{"model": "contrastive audio-text model", "encoder_rnn_residual": false, "text_encoder_layers": 12, "text_encoder_norm_position": "pre", "text_encoder_qk_norm": false, "text_encoder_inner_norm": false, "text_encoder_positions": "learned", "orthogonalizer": "newton_schulz_5", "grad_clip": 3.0, "steps": 1600, "epochs": 13.1, "warmup_steps": 320}
Rows from block 5 of the text encoder of a small contrastive audio-text model, named by matrix and row number. Rows with one number belong to one neuron. Each number is 500 + 25 x the weight over its row's rms, rounded and kept within 0 to 999. All counts start at 0. Numbers have three digits each.
After each neuron's rows are labels from the 100 texts, of 14976, where the neuron reaches its largest size: "tokens" is the input token at the peak. Only what is clearly more common there than usual is listed. The data: read English sentences (LibriTTS-R).
# gate: MLP gate (text_encoder.blocks.5.mlp.gate.weight, 384x128), inputs 0-63
# fc1: MLP up (text_encoder.blocks.5.mlp.fc1.weight, 384x128), inputs 0-63
# fc2: MLP down (text_encoder.blocks.5.mlp.fc2.weight, 128x384, transposed), outputs 0-63

gate.11:510459528506513492535450494488494494523503507506485550498452479485459463527526507482501509529495480478491488471502454453487470517471515515509542496493463529497489517521483481460499500516478496
fc1.11:497516515506480489489496493568481468520480515488492572522513523532499505528482440515536543472486472548574518546469539482430515477515493474520503523504508522511507488500507454472530504513471505
fc2.11:590455473502511520470508496489502518484471539499477494496514503518502538462507486512495522518513493470496505528548517507506523494489498484493479575492520470490489476531446498507493494564444503
tokens: "too"

gate.170:528498478490461499508526501450540570523525463487539480478512487526475524506503492505500508507499515453501457527498520522478502509479466483507495532477505504473523540517505492528512497482505507
fc1.170:506527497446483518477492542518496485489515499566481482517508523492461543502507515535510499523506442547518482496520495497469467495544504484520500494480502523522484486424535503542477527481501467
fc2.170:552516469514529496480469524512479515486534507528520502515495503514494531560457512489515522515513444499524528493534480480505444476509490481507481493503521514460493471504501482534512527514517520
tokens: "too"; "which"; "would"; "to"

gate.201:504455492469483494507427471504461473505495505540478487449474489524511529507483520527487538477510469556481469486528521511528497541505498506493482498505528523527513525480508464526493513504534527
fc1.201:511556522497499512441550526520520534474528476477532497536514531469506507482476491469486446528505496447511545512477487477455498467517519466489493498488484480467481481525499542483502499472501474
fc2.201:486496497497493499515480510504487525485516500489576537508522494504512471463499527477522519493516510498525543503516508459521485494538526557465522461501475478507489568481469516490505472493533507
tokens: "it"; "next"

gate.95:496481489533546467505476484517516474528509445524496514510455534493498498565524580513512535498488507506547502436486435510512537504516502511525490481480485534523526460511530475499509503479492460
fc1.95:504472493479515517492531493488474467448568499526479491517556468526483519473477472501487493486528519506493516517586498532467479451539520519484477510490507490489526496503501561524497538515453491
fc2.95:524466485436525520468506538504505525497523502445510532540463463511477485492498498557481480466538530474473506538451517469457549543527495508513510499495516471498494500500467490510519495520554505
tokens: "he"; "you've"

gate.132:490520452480472503471472524530519498523502524494516500505501482491501488461520530483478474472480531500525430528476540488445485511480456499484528509464496496484474481469467533503508506501528542
fc1.132:512492476542530519542520511520506534465454489511479545491510487522500533512469441536466533539475500530528502501486495551501537495521551488554514531493502510459512527493526503515438482493533498
fc2.132:469506481594479501508490494486512513536532497487538549518500513512506508488517515482523514465494496560524490454498525540487524490467531522520500508506463516452510492507521535517515468484540524
tokens: "now"; "no"

gate.307:431506509499484510509472505512503477509505480470572529514485513497504519515493442508476500501537508511477479495530473496474490486500487507485482504475513478476465520492515497501482514515454523
fc1.307:457536529484461504488493510500523494506521479493525486507471494538509536490518462514525507502524515522501466511475463463490502492501480499481506505455489478469470550504493498501504497507499529
fc2.307:469467471443494485499494503543528495491462491546491524536534464526502438501504479548501511515498533490535495538486482490505536548531526477482510493515511513466495492490492494520492468506574518
tokens: "he"

gate.129:522508507522528523473472490483469493480527528478506521506516468494530509516513515458467455469514490525481499523468546508480483524491519518478559455531541519493514496482461497509464524502535498
fc1.129:490451528502509484534554515476531497506487470497505497502488496476500484488541516504522503490469522476516493478482449512540496465525512510481455541480429478483477491507533489512489519505463482
fc2.129:497505557478512483485490531517535494489482472494481499486436497495504520477494501455464510474511508475470504472452484563462491528499475514542467551502564453472502497489455489504460515484462446
tokens: "be"

gate.352:489519481526495484506456501466525521467483466458542477495519483491544522519479475538480485543472467504476506497488525499501530499534463510468507494477526505482485493484449465521518506491519484
fc1.352:540497480522472516499496545470507501516540532512509491516476530497503460482512510513492493506474508465499498467469495469513553465481489539496466510527502476506496484480457513484530475551507524
fc2.352:535487491552469500543468492541503499512548501499451506496475522494499473471490494520441486538539511495503484489514498459467523474486538492477503469505478476539502493500540524471476468496491542
tokens: "the"; "she"

gate.374:493517521468521477434532532510506549528481491528510484492489492488499463470487482522500479484467503528508507521487473475527535465451502507505511539521503489520508492506538527480513501534494498
fc1.374:491509501492505495518524462523496467494550471500467496501531475522488472481510504476517466479518524498490490541489467533463489496456515527499501511489488525546458520516496538547503522491503520
fc2.374:507514524508546485517508480487476513497500517490525490540464510480533512497529478493522493491525488505524509517428546547491481491471495513507508501523548520490496492475510450563499500497517498
tokens: "the"

gate.330:511517492542508489493520502483483513517455570509551523531485508501514484491512502458484456479544492445515493542541463525500479491492501489502486513501510496456496493525508487502484520533526535
fc1.330:500508487477468488498481521500478519509483513497518509510526485465478486517464523484520478556557481499519471538481503521505480485493512498516465466507492530486484507543517520508504509517473500
fc2.330:498547516510488493528501508485497540482506528518491503501539520491465473487510490528504478505550501525485463457480491492462506494503532529527502519521547466557530522471516489474501461501507525
tokens: "the"; "that"

gate.39:489471507478527512484494500517486559487486493481488509458521491521465496505546493485508508548513471513516505480529488511459493488461480481518486504478479520540520528547518551493453527495470497
fc1.39:493487441469486515530499508527495444495535496546525448463448489496520521501530493499464509489541509497520530499449506506545524497507522506520514513517535513479473495489471473489524500482485539
fc2.39:491474480457495501516490480492470501498501494524477503507462510475514502515533514514488491514508532488408509502502514487487462514533502424514497490518496489465469492441489533556455506482494514
tokens: "the"; "before"; "for"

gate.108:499496507476477504468526504535490470496512464517490482529475505480505474491520474486510529480490503524489514502484458481494501488484519496528530533528476472481492514498475547471528445461502518
fc1.108:512506481508527467507527495474519522469480495513511480494487486513489504521533492521533468486496515480474494532522458495515476508526500502441485471501490494505480478449522492570514525497496515
fc2.108:503489503463518484523477506470516493538473488475502491487534489495493533522546509481517516555499488502514523495473474503515506494479500502478470484478504484526472496538534541550510514527539494
tokens: "the"; "with"

gate.321:488492522494520507515497514491472472498503487531490497467452486507505525542509447504480482477488477526478462516510530473503472533435455542462496500489512487503513536507520473478521488484523539
fc1.321:507488509509509528510529491511485465483521539507495536511514545487505528466495541498505485538517492467490523488499536519464490494540487497504511521498518490476444518445484520486512486524541487
fc2.321:519475494502514513532500505517461504513526496513508480501473526481514521488454546546526471500548520488514516493489542518476518500552506497530492525481524513462480528478474508477495503544526454
tokens: "too"

gate.150:525511535488483488523503484500508501458482522478505524547500483460484484502527517508505507518516480505531515510481529511501524461511535545485522516502475475526461501459484456549525515503479494
fc1.150:520514502439495478526545510517507500465494486499500472476488490486504530485510463504454472506459486475473531498499476528528502563496495509536472492513478499454451479459491518521533483503557510
fc2.150:499540557529486506488531510461492492489510536482486477506471454490478505479544516533482499477501513463477514536478512462515496511502486468514526505467460472485494506461507495526499531457496506
tokens: "the"

gate.286:507492500491527516477473500489501471536493502519477512497495512552506504481479463533466508554506511507538470476519499513514470506506493481487455492517504521494499537453497488503504451525500514
fc1.286:484464494555483519518499522526511506530502530486543511531506496493518534554517506521515486444473478487513514492505499495475527524487507490462489532481505455486494492477480464515526521443521513
fc2.286:500487482472472513488494511515476511548498497510451495515496498482500507528474505487420455517481512483489489485508504474526507514495502472470553517483505485465460554561473511532500501426487488
tokens: "it"

gate.254:457527510514473511481535525497463520466481506532477464498490471546472508493510504486469536477547471489469517489498535499523483461514514482485498460458473491492469500457499523486506526449547468
fc1.254:494484480493513488473491521490458516502515487552496495472496498478484507509514463471505500501543496457444512454503470484544489550527479489497490496510461515501503503548504510487464460524544513
fc2.254:510506521514536499503461532503464464466522549527510492495513498469490502505516504532502455486515509486473522491490543521526489477469502480471497473559474491488499504498463515443531489512535477
tokens: "it"; "an"; "to"; "had"

gate.44:500485458481558473483495576499513531521521479478506462530502493515493497552474555535463522482474467546497544494488556512493524502478462498510511483531502513508525483527493508506529492499487502
fc1.44:476465520453449500521475448501500503466501524534523521474524486484518494508544446481544466523526476444465442492542480505487461490521506493514442506494491486524502519467491501484472480489502488
fc2.44:512499495481474494509496519455474526523504526474520515553510578508488500510520545475529480469573488483463497510490497528506531498503517511498482480495498507526512489496473426538500507483480497
tokens: "the"; "said"

gate.187:543517511501522525512494518526517457444498468468531471505495485484493495544474513502476490507502501580448534514484512516546463470463517495506496519495500467494484507515500439534479450488523491
fc1.187:535528486511472538452518503503508465475504493514484523476487508486460485518429504510511506526507554519484512492483465486519481459481511485483486522484506453507508485530532423521502534513519490
fc2.187:533518521542492508472515495491507439476534492518447509489483532523506497507489530491502516514509544501542494499520517500522521568536510514499474519526524534479494520479496544511525476487524514
tokens: "be"; "do"; "came"; "we've"

gate.300:519488536467475491507486527475521510487483482504532512550509491521523522468509565512548529469509501533484490493481511504509491476508540510469489513498490528482482521491491483513510526460485491
fc1.300:459513504474525520454499510518478476532470526476458464516528489515477469541510415470480457539503478460523525518493477521496489503465465526519499477486494447532504484488498539501505482534485516
fc2.300:545515460507514494497486494496502475481468481484479492568524500532498546491463481476436509505527482505480503511463525480479479517490455516473508493469529499476473512516501547581543458499524495
tokens: "he"; "you"

gate.216:522498520510521489557503473494516493482495503496524463529520512518503483563468515518505514505506518499516471556516506490483419489503502527512502504485515463503504484461479564506459528469477521
fc1.216:465496508506478477506476485514502507497441456526522551487511478489496476476564532478517495501497467518489482467502517527578528492520476497492493513508496520509501477497525472481523486501473500
fc2.216:576500508460444519511483516514499479509505541505510545503554496506503490486512498524440572505488492495499462562510477505518488503547520533508511511503503476496521500526494505470496564478493509
tokens: "he"

gate.163:494540461501497461502503477518468518481487498512485485483506451481479515469502494497537513481521498540487522530463486460508518471521535507505527508515503478525511484526523497484515517446484555
fc1.163:489487498472512480511481412502531461497504528515483525530482466494531528506489490507509508526469515521524510484532478487517516488518507511479498528451514463511479460517507461507508522497473546
fc2.163:523480511511500551509507486548494496531518519528498515479464498459491485453498512471497504512471500494504494480484524483502522461550543508462553522476469483490486486535529472518482482484491552
tokens: "be"

gate.103:477494510493531460541526500527502492506497533509530540477464518441513505540489552478472498529477497500466505453495509503457506480503484504500537505486506487468487511461499526492470515474516484
fc1.103:542506446521497516486499491499488522476454485430471491509548511518524498462480467486535496473497516522493536552463508507525517512477531490502471491510534534490514484517499474538516499535485500
fc2.103:478498498501545508495462463510474531490491484485469466488513510520498518493500518518510564473532495498520569508538537488495482485508518489519458470518539532481500480543490508530500507496490526
tokens: "you"; "you've"

gate.244:551503521450476513508535422461506495509514488509534489502497516505494545513478496503505537553463518490506500476508514516525519503460508500507516514512470470503500479465499514449493516514487498
fc1.244:455517463498502564491503479448519457482511484522458520470492463488529498457503486489530454470523522481473485500491491500509517477488506513504514515478508526489502543546509507547443460492517494
fc2.244:533480510460523463456500450540523482515505493485485497463511507486509489505484486512495516547454507553522467509471503522525519471527551544456483566530470468465497523514497496500519558488504521
tokens: "now"

gate.3:500478520484529485477512516515527525484478442493448508479480532538511484524426519459465504454480499518495525534481487538509474534506483458479520505515523494508479501524511475526478487529507490
fc1.3:483487533480506507507507509526492473470522475502445493495448552544517497517486475498483517474498454457536516507515473540519496506528468472457511491525522458505489510492532447502497455494498521
fc2.3:562484492509524470538517504501507480470488519512479481466517471505491476534487505504549530508491480514462513498464476495514522529475471472456474481476492492521510445485496525527528533469535532
tokens: "he"; "it"; "him"; "in"

gate.66:445497506498487512495475499506436490486521504538530531495474515524507524521490502503499516505518513532521496504491471451449534512491458484485525477518514516510500500519484504476549505503502498
fc1.66:449467495513536516512510513515446518558485480491501464485541483550507494560530504496526541544516495499503526521498511501485504531520514526489533473517549524530472497455471469468528481482499467
fc2.66:517508510472482500518472501524455509549505518527521490463499527486482511473511501504542463523482506489534507540476481466447507487502487512485465445463483543545515455520499501452534485507502484
tokens: "it"

gate.206:510500497502474479504524489490488501486497485471497485501508508504524533560525492513500504517484546543493480494464495454500502497476543482500517500502481454486511505493468470534498477483534500
fc1.206:509515497473516496476521493525492539504491548501475507465488491495464478460480486508514467498507458485500533527531473557516499505513478529515470521523485514523469503505518494463504516504465480
fc2.206:473560496537523478508542521545517505532502521488490538524465513469488560491476470478497493499525520554472507496512466513501506473501504536475490513489425536480466517561465466502486464528508483
tokens: "it"; "of"