Rows from block 9 of the text encoder of a small contrastive audio-text model, named by matrix and row number. Rows with one number belong to one neuron. Each number is 128 + 32 x the weight over its row's rms, rounded and kept within 0 to 255. All counts start at 0. Numbers have three digits each.
Before each neuron's rows are labels from the 100 texts, of 14976, where the neuron reaches its largest size: "fires on" is the input token at the peak. Only what is clearly more common there than usual is listed. The data: read English sentences (LibriTTS-R).
# gate: MLP gate (text_encoder.blocks.9.mlp.gate.weight, 384x128), inputs 0-127
# fc1: MLP up (text_encoder.blocks.9.mlp.fc1.weight, 384x128), inputs 0-127
# fc2: MLP down (text_encoder.blocks.9.mlp.fc2.weight, 128x384, transposed), outputs 0-127

fires on: "was"; "is"; "this"
gate.205:114119162131121092132127110132102144160174148114120114150127161121106172164092124096037125085104136129162163131064166146096101129159151180141171114116109103063137114177092138166124108009126123157098136114049097073156046097112084130148148166103138127086128128085114143162137108141175146165168119137159134171168130137128164116124139108137142193105187135151113148117137053114134086155099
fc1.205:121115079148111094154140124057160130140137139085120170119113115115148102141172139090199126180124140136129100156110089169167108099133131134158109186157103121180147175106152132118174102194125157139154117071147201218137108146086152137121131081137107211157111098188121137149087121133095093126116123104101140147096102148106094080144084143109186073120079113112180109121175158180080155109131
fc2.205:109115173168126083147077144039105133153158168083101169130100110157103143134158117025085133161153156109112099118083126157144132145093157195147151103079112159137138144147105205120068144113155117143140174125126154165156124125131113171083122122117159130143140115155105115115066119144091090141104147121125129159100169174094118077182130095101159100123124098162133073043205114135148161107110

fires on: "was"
gate.7:113127087122102098113144093106134206100139136141163102117099141142098112101143141116154143187189146125100145109111121067095153069083092106099129204136095133088121138140177220122117183141126098150076083085182147091129077134152161134125164090162111100158103193111126152111174144156073123140160102136095113164125120109114175098193092127135104131157070104189180155151105083163127122130126
fc1.7:119105179173145086173111096181162093106088090125096160171159134032130156149101126164117099156098115131147140116154129202157164117112146178129095114098160155179172121098113037101075106077111176078191159146115095118190100140135132141155141147127122136109127110186083180141130120111177098138098163109147142109151194104103123135136119140104133141065149137113112114120191127125107078143161
fc2.7:138103073145156173155116087116132111120113170092123144101149113085123164145150101167134193094051118110141106121109094091073136139071201110121116145179080172221116138107087071106144136185104141141186103066158107091152088175089121113135189127092185161117156120135114155101154079140122142143082126142135158075142162129168091124149132117062121120098098132107117128104121134154155095081118

fires on: "was"
gate.352:117126145176119154145100136160204147173158136125176214128166089141153139103108124117142174104147172078145089113129102080103114124159102132113153096085130085148112109148113175088162139139053118103167115134142152110141163178112088180116117126112078134164156161140136163111113156136098099160085093112124168200144091067089106102147086125145104181101084129163132187118078116120125159213084
fc1.352:111144179189141150154130117118149135151154112158150231104192114103158118064113131140155152129208133108145137111170115094097113182153143154156142098146157086141133130187125130039165119106083122080126119103110126138176174163113121176109127118097088118160185172176194166173155153152094131113128144084142169177143074108096131147110135094130096132143126112129160159128086138137096152199108
fc2.352:133179142153128168151139141113099105073131176113134137113177063127150116147130137200172091067127107147074113117118170144091167114081079126097079152180142180123139135122136177144143192103133135143119161144108140155157099059128131180113128152159123119161146118150146147105147179076108131075218188087129092106137082138090132189159160110153089128126170095115152195110123125168098118129083

fires on: "she"
gate.96:092175085138079182123172161168083095128171091075120140176169132095115128180146117099073171105146068158120150150122140095145094159128126093107122122157167092102096168186124119127082153124167113134148138107082134129160113136110112145134137103177166196122163143110114142157071081081055142141124159165148123174158079121130119170122193128148125127162177161100181081177114116123077112109071
fc1.96:109122117153134117103151081143175081148148142180135120119071136090157172105135157123146128114062113192136126144164121144123117156163135096154131081113116117164150142123182108119144188103135175087178111152179188099114087150136064150102167155146141096231073099102134129123127137088146134141149151152140161093058169152132113093130086154108158240111139107146154153091122146123128073164152
fc2.96:071108145126124116125221188154123095137140108143138116112100179155128139117123082084095107142132170140084080096133148111101109131103167110135136178125180082131161124157112152111126148167131177124170158131140187213108107114116075159174102139124092133166127141173152171118140189159077156155207154111142125108062144112130132125084133144129141158213153155137100067062115105151130093097145

fires on: "was"; "is"
gate.83:176173141110093081132107138115106098152154139112148179170075201190087114146140111167140118116111122070071146149059179111112099151133159073184107106165137114131144142130138119149153090101100082125161137117058165151143109128147135135095162090193117105092137152097139139128108102118155187148115143177137144102191126198128155073106077208099100127130148067162110106089098134114102120148121
fc1.83:107076114166141165141160139104151190101091067071158088150141070089127175119092131108116101134138162171152113132133104162140175123140070196080212121089077137135102158123127127124114116162151136138078103165164141085154118097108145131174113149044105122146134126163127129161149135146177084101144124063125130184069162115114107128141162068196104145108137156118166117171116118123168092149088
fc2.83:196091137152145142177128154069145108180174168078084093165125110132048092144097147156175097140107167138143142106111088072159154075136104083117109093147129185135121168145110124143128158133123174148180101140110113121167120121085181109141187174109193117116124157113160128165091137083128141150147134077181129087110085135132146057166163150123140178127128080201176126147149147153128140158103

fires on: "was"; "with"
gate.225:106115166155141105170143166188112153109141164129078131051166126134114078039108130140198066090094129117058136110111160115149087089131162135132162098097163118135162179125089185156121112140142057115136136089140105123080118130195126135113141132147079149170160154053183079158111115120118120195159133165128110099105067124153154165127136150130146154120106115122174099117106127071135110127109
fc1.225:091117183132132212136127152146112087075170149106087112099157123132107078053114098171148092094096125136145124078129145127113069163168127098138121107110127099160168192135102213157133093180137111095147162107155085113065112086122125128087138159097083109121184149126171073123083108108120133161121100174118151095099096110166190112092131155146154155114110118164141082113096112058115170115152
fc2.225:173153113148133134118119106045111106133064131109186133108156158067124097083107112158159081091067073129107090177105105141085124116132102135142097129116151064104167165090143073156123175118136102124088099083103150143096137065135185076167121071050175120135142173102134106079150119172158168111124084191093087139164113096124116120162113087152157098091156114103135110129113147160119125133108

fires on: "she"
gate.176:075145148118127150128124158202183134122093115169117102166142122152155165096120144071131068142141122120092132171086118144145128177170131125088142147092168080187070101142163148152079100172135076144100090103099152120123193103191080089121150098157110160086122087117110147116126157151143104147120076099111116163132126059057085176135159127148170068089123075162144148172103133139172149141110
fc1.176:094139095126134160156151152168148112156118072137148100164144086132158166057136125080144104161148108104076133152112050177112138163091091137076132177111190105186109088136152145129120141118110118078119051136132184141154173133184140081146063084138121100139124115118158153150133151142169134106165068070119080164137154078070076122103161114156175127127076076122152125138157099119138155113145
fc2.176:102162139112100128160154131079147115168168080133146105113162160137165147126144136108070153126150141096116096169164184113042126123095143084091132124093184109096161082172112101118146080132123116100084102145078189088166153118108178155089044089139159112121145115132144113116130101157093162074172083092140145147123068176158117114189136093114177153157159082100088150076130140142144102183118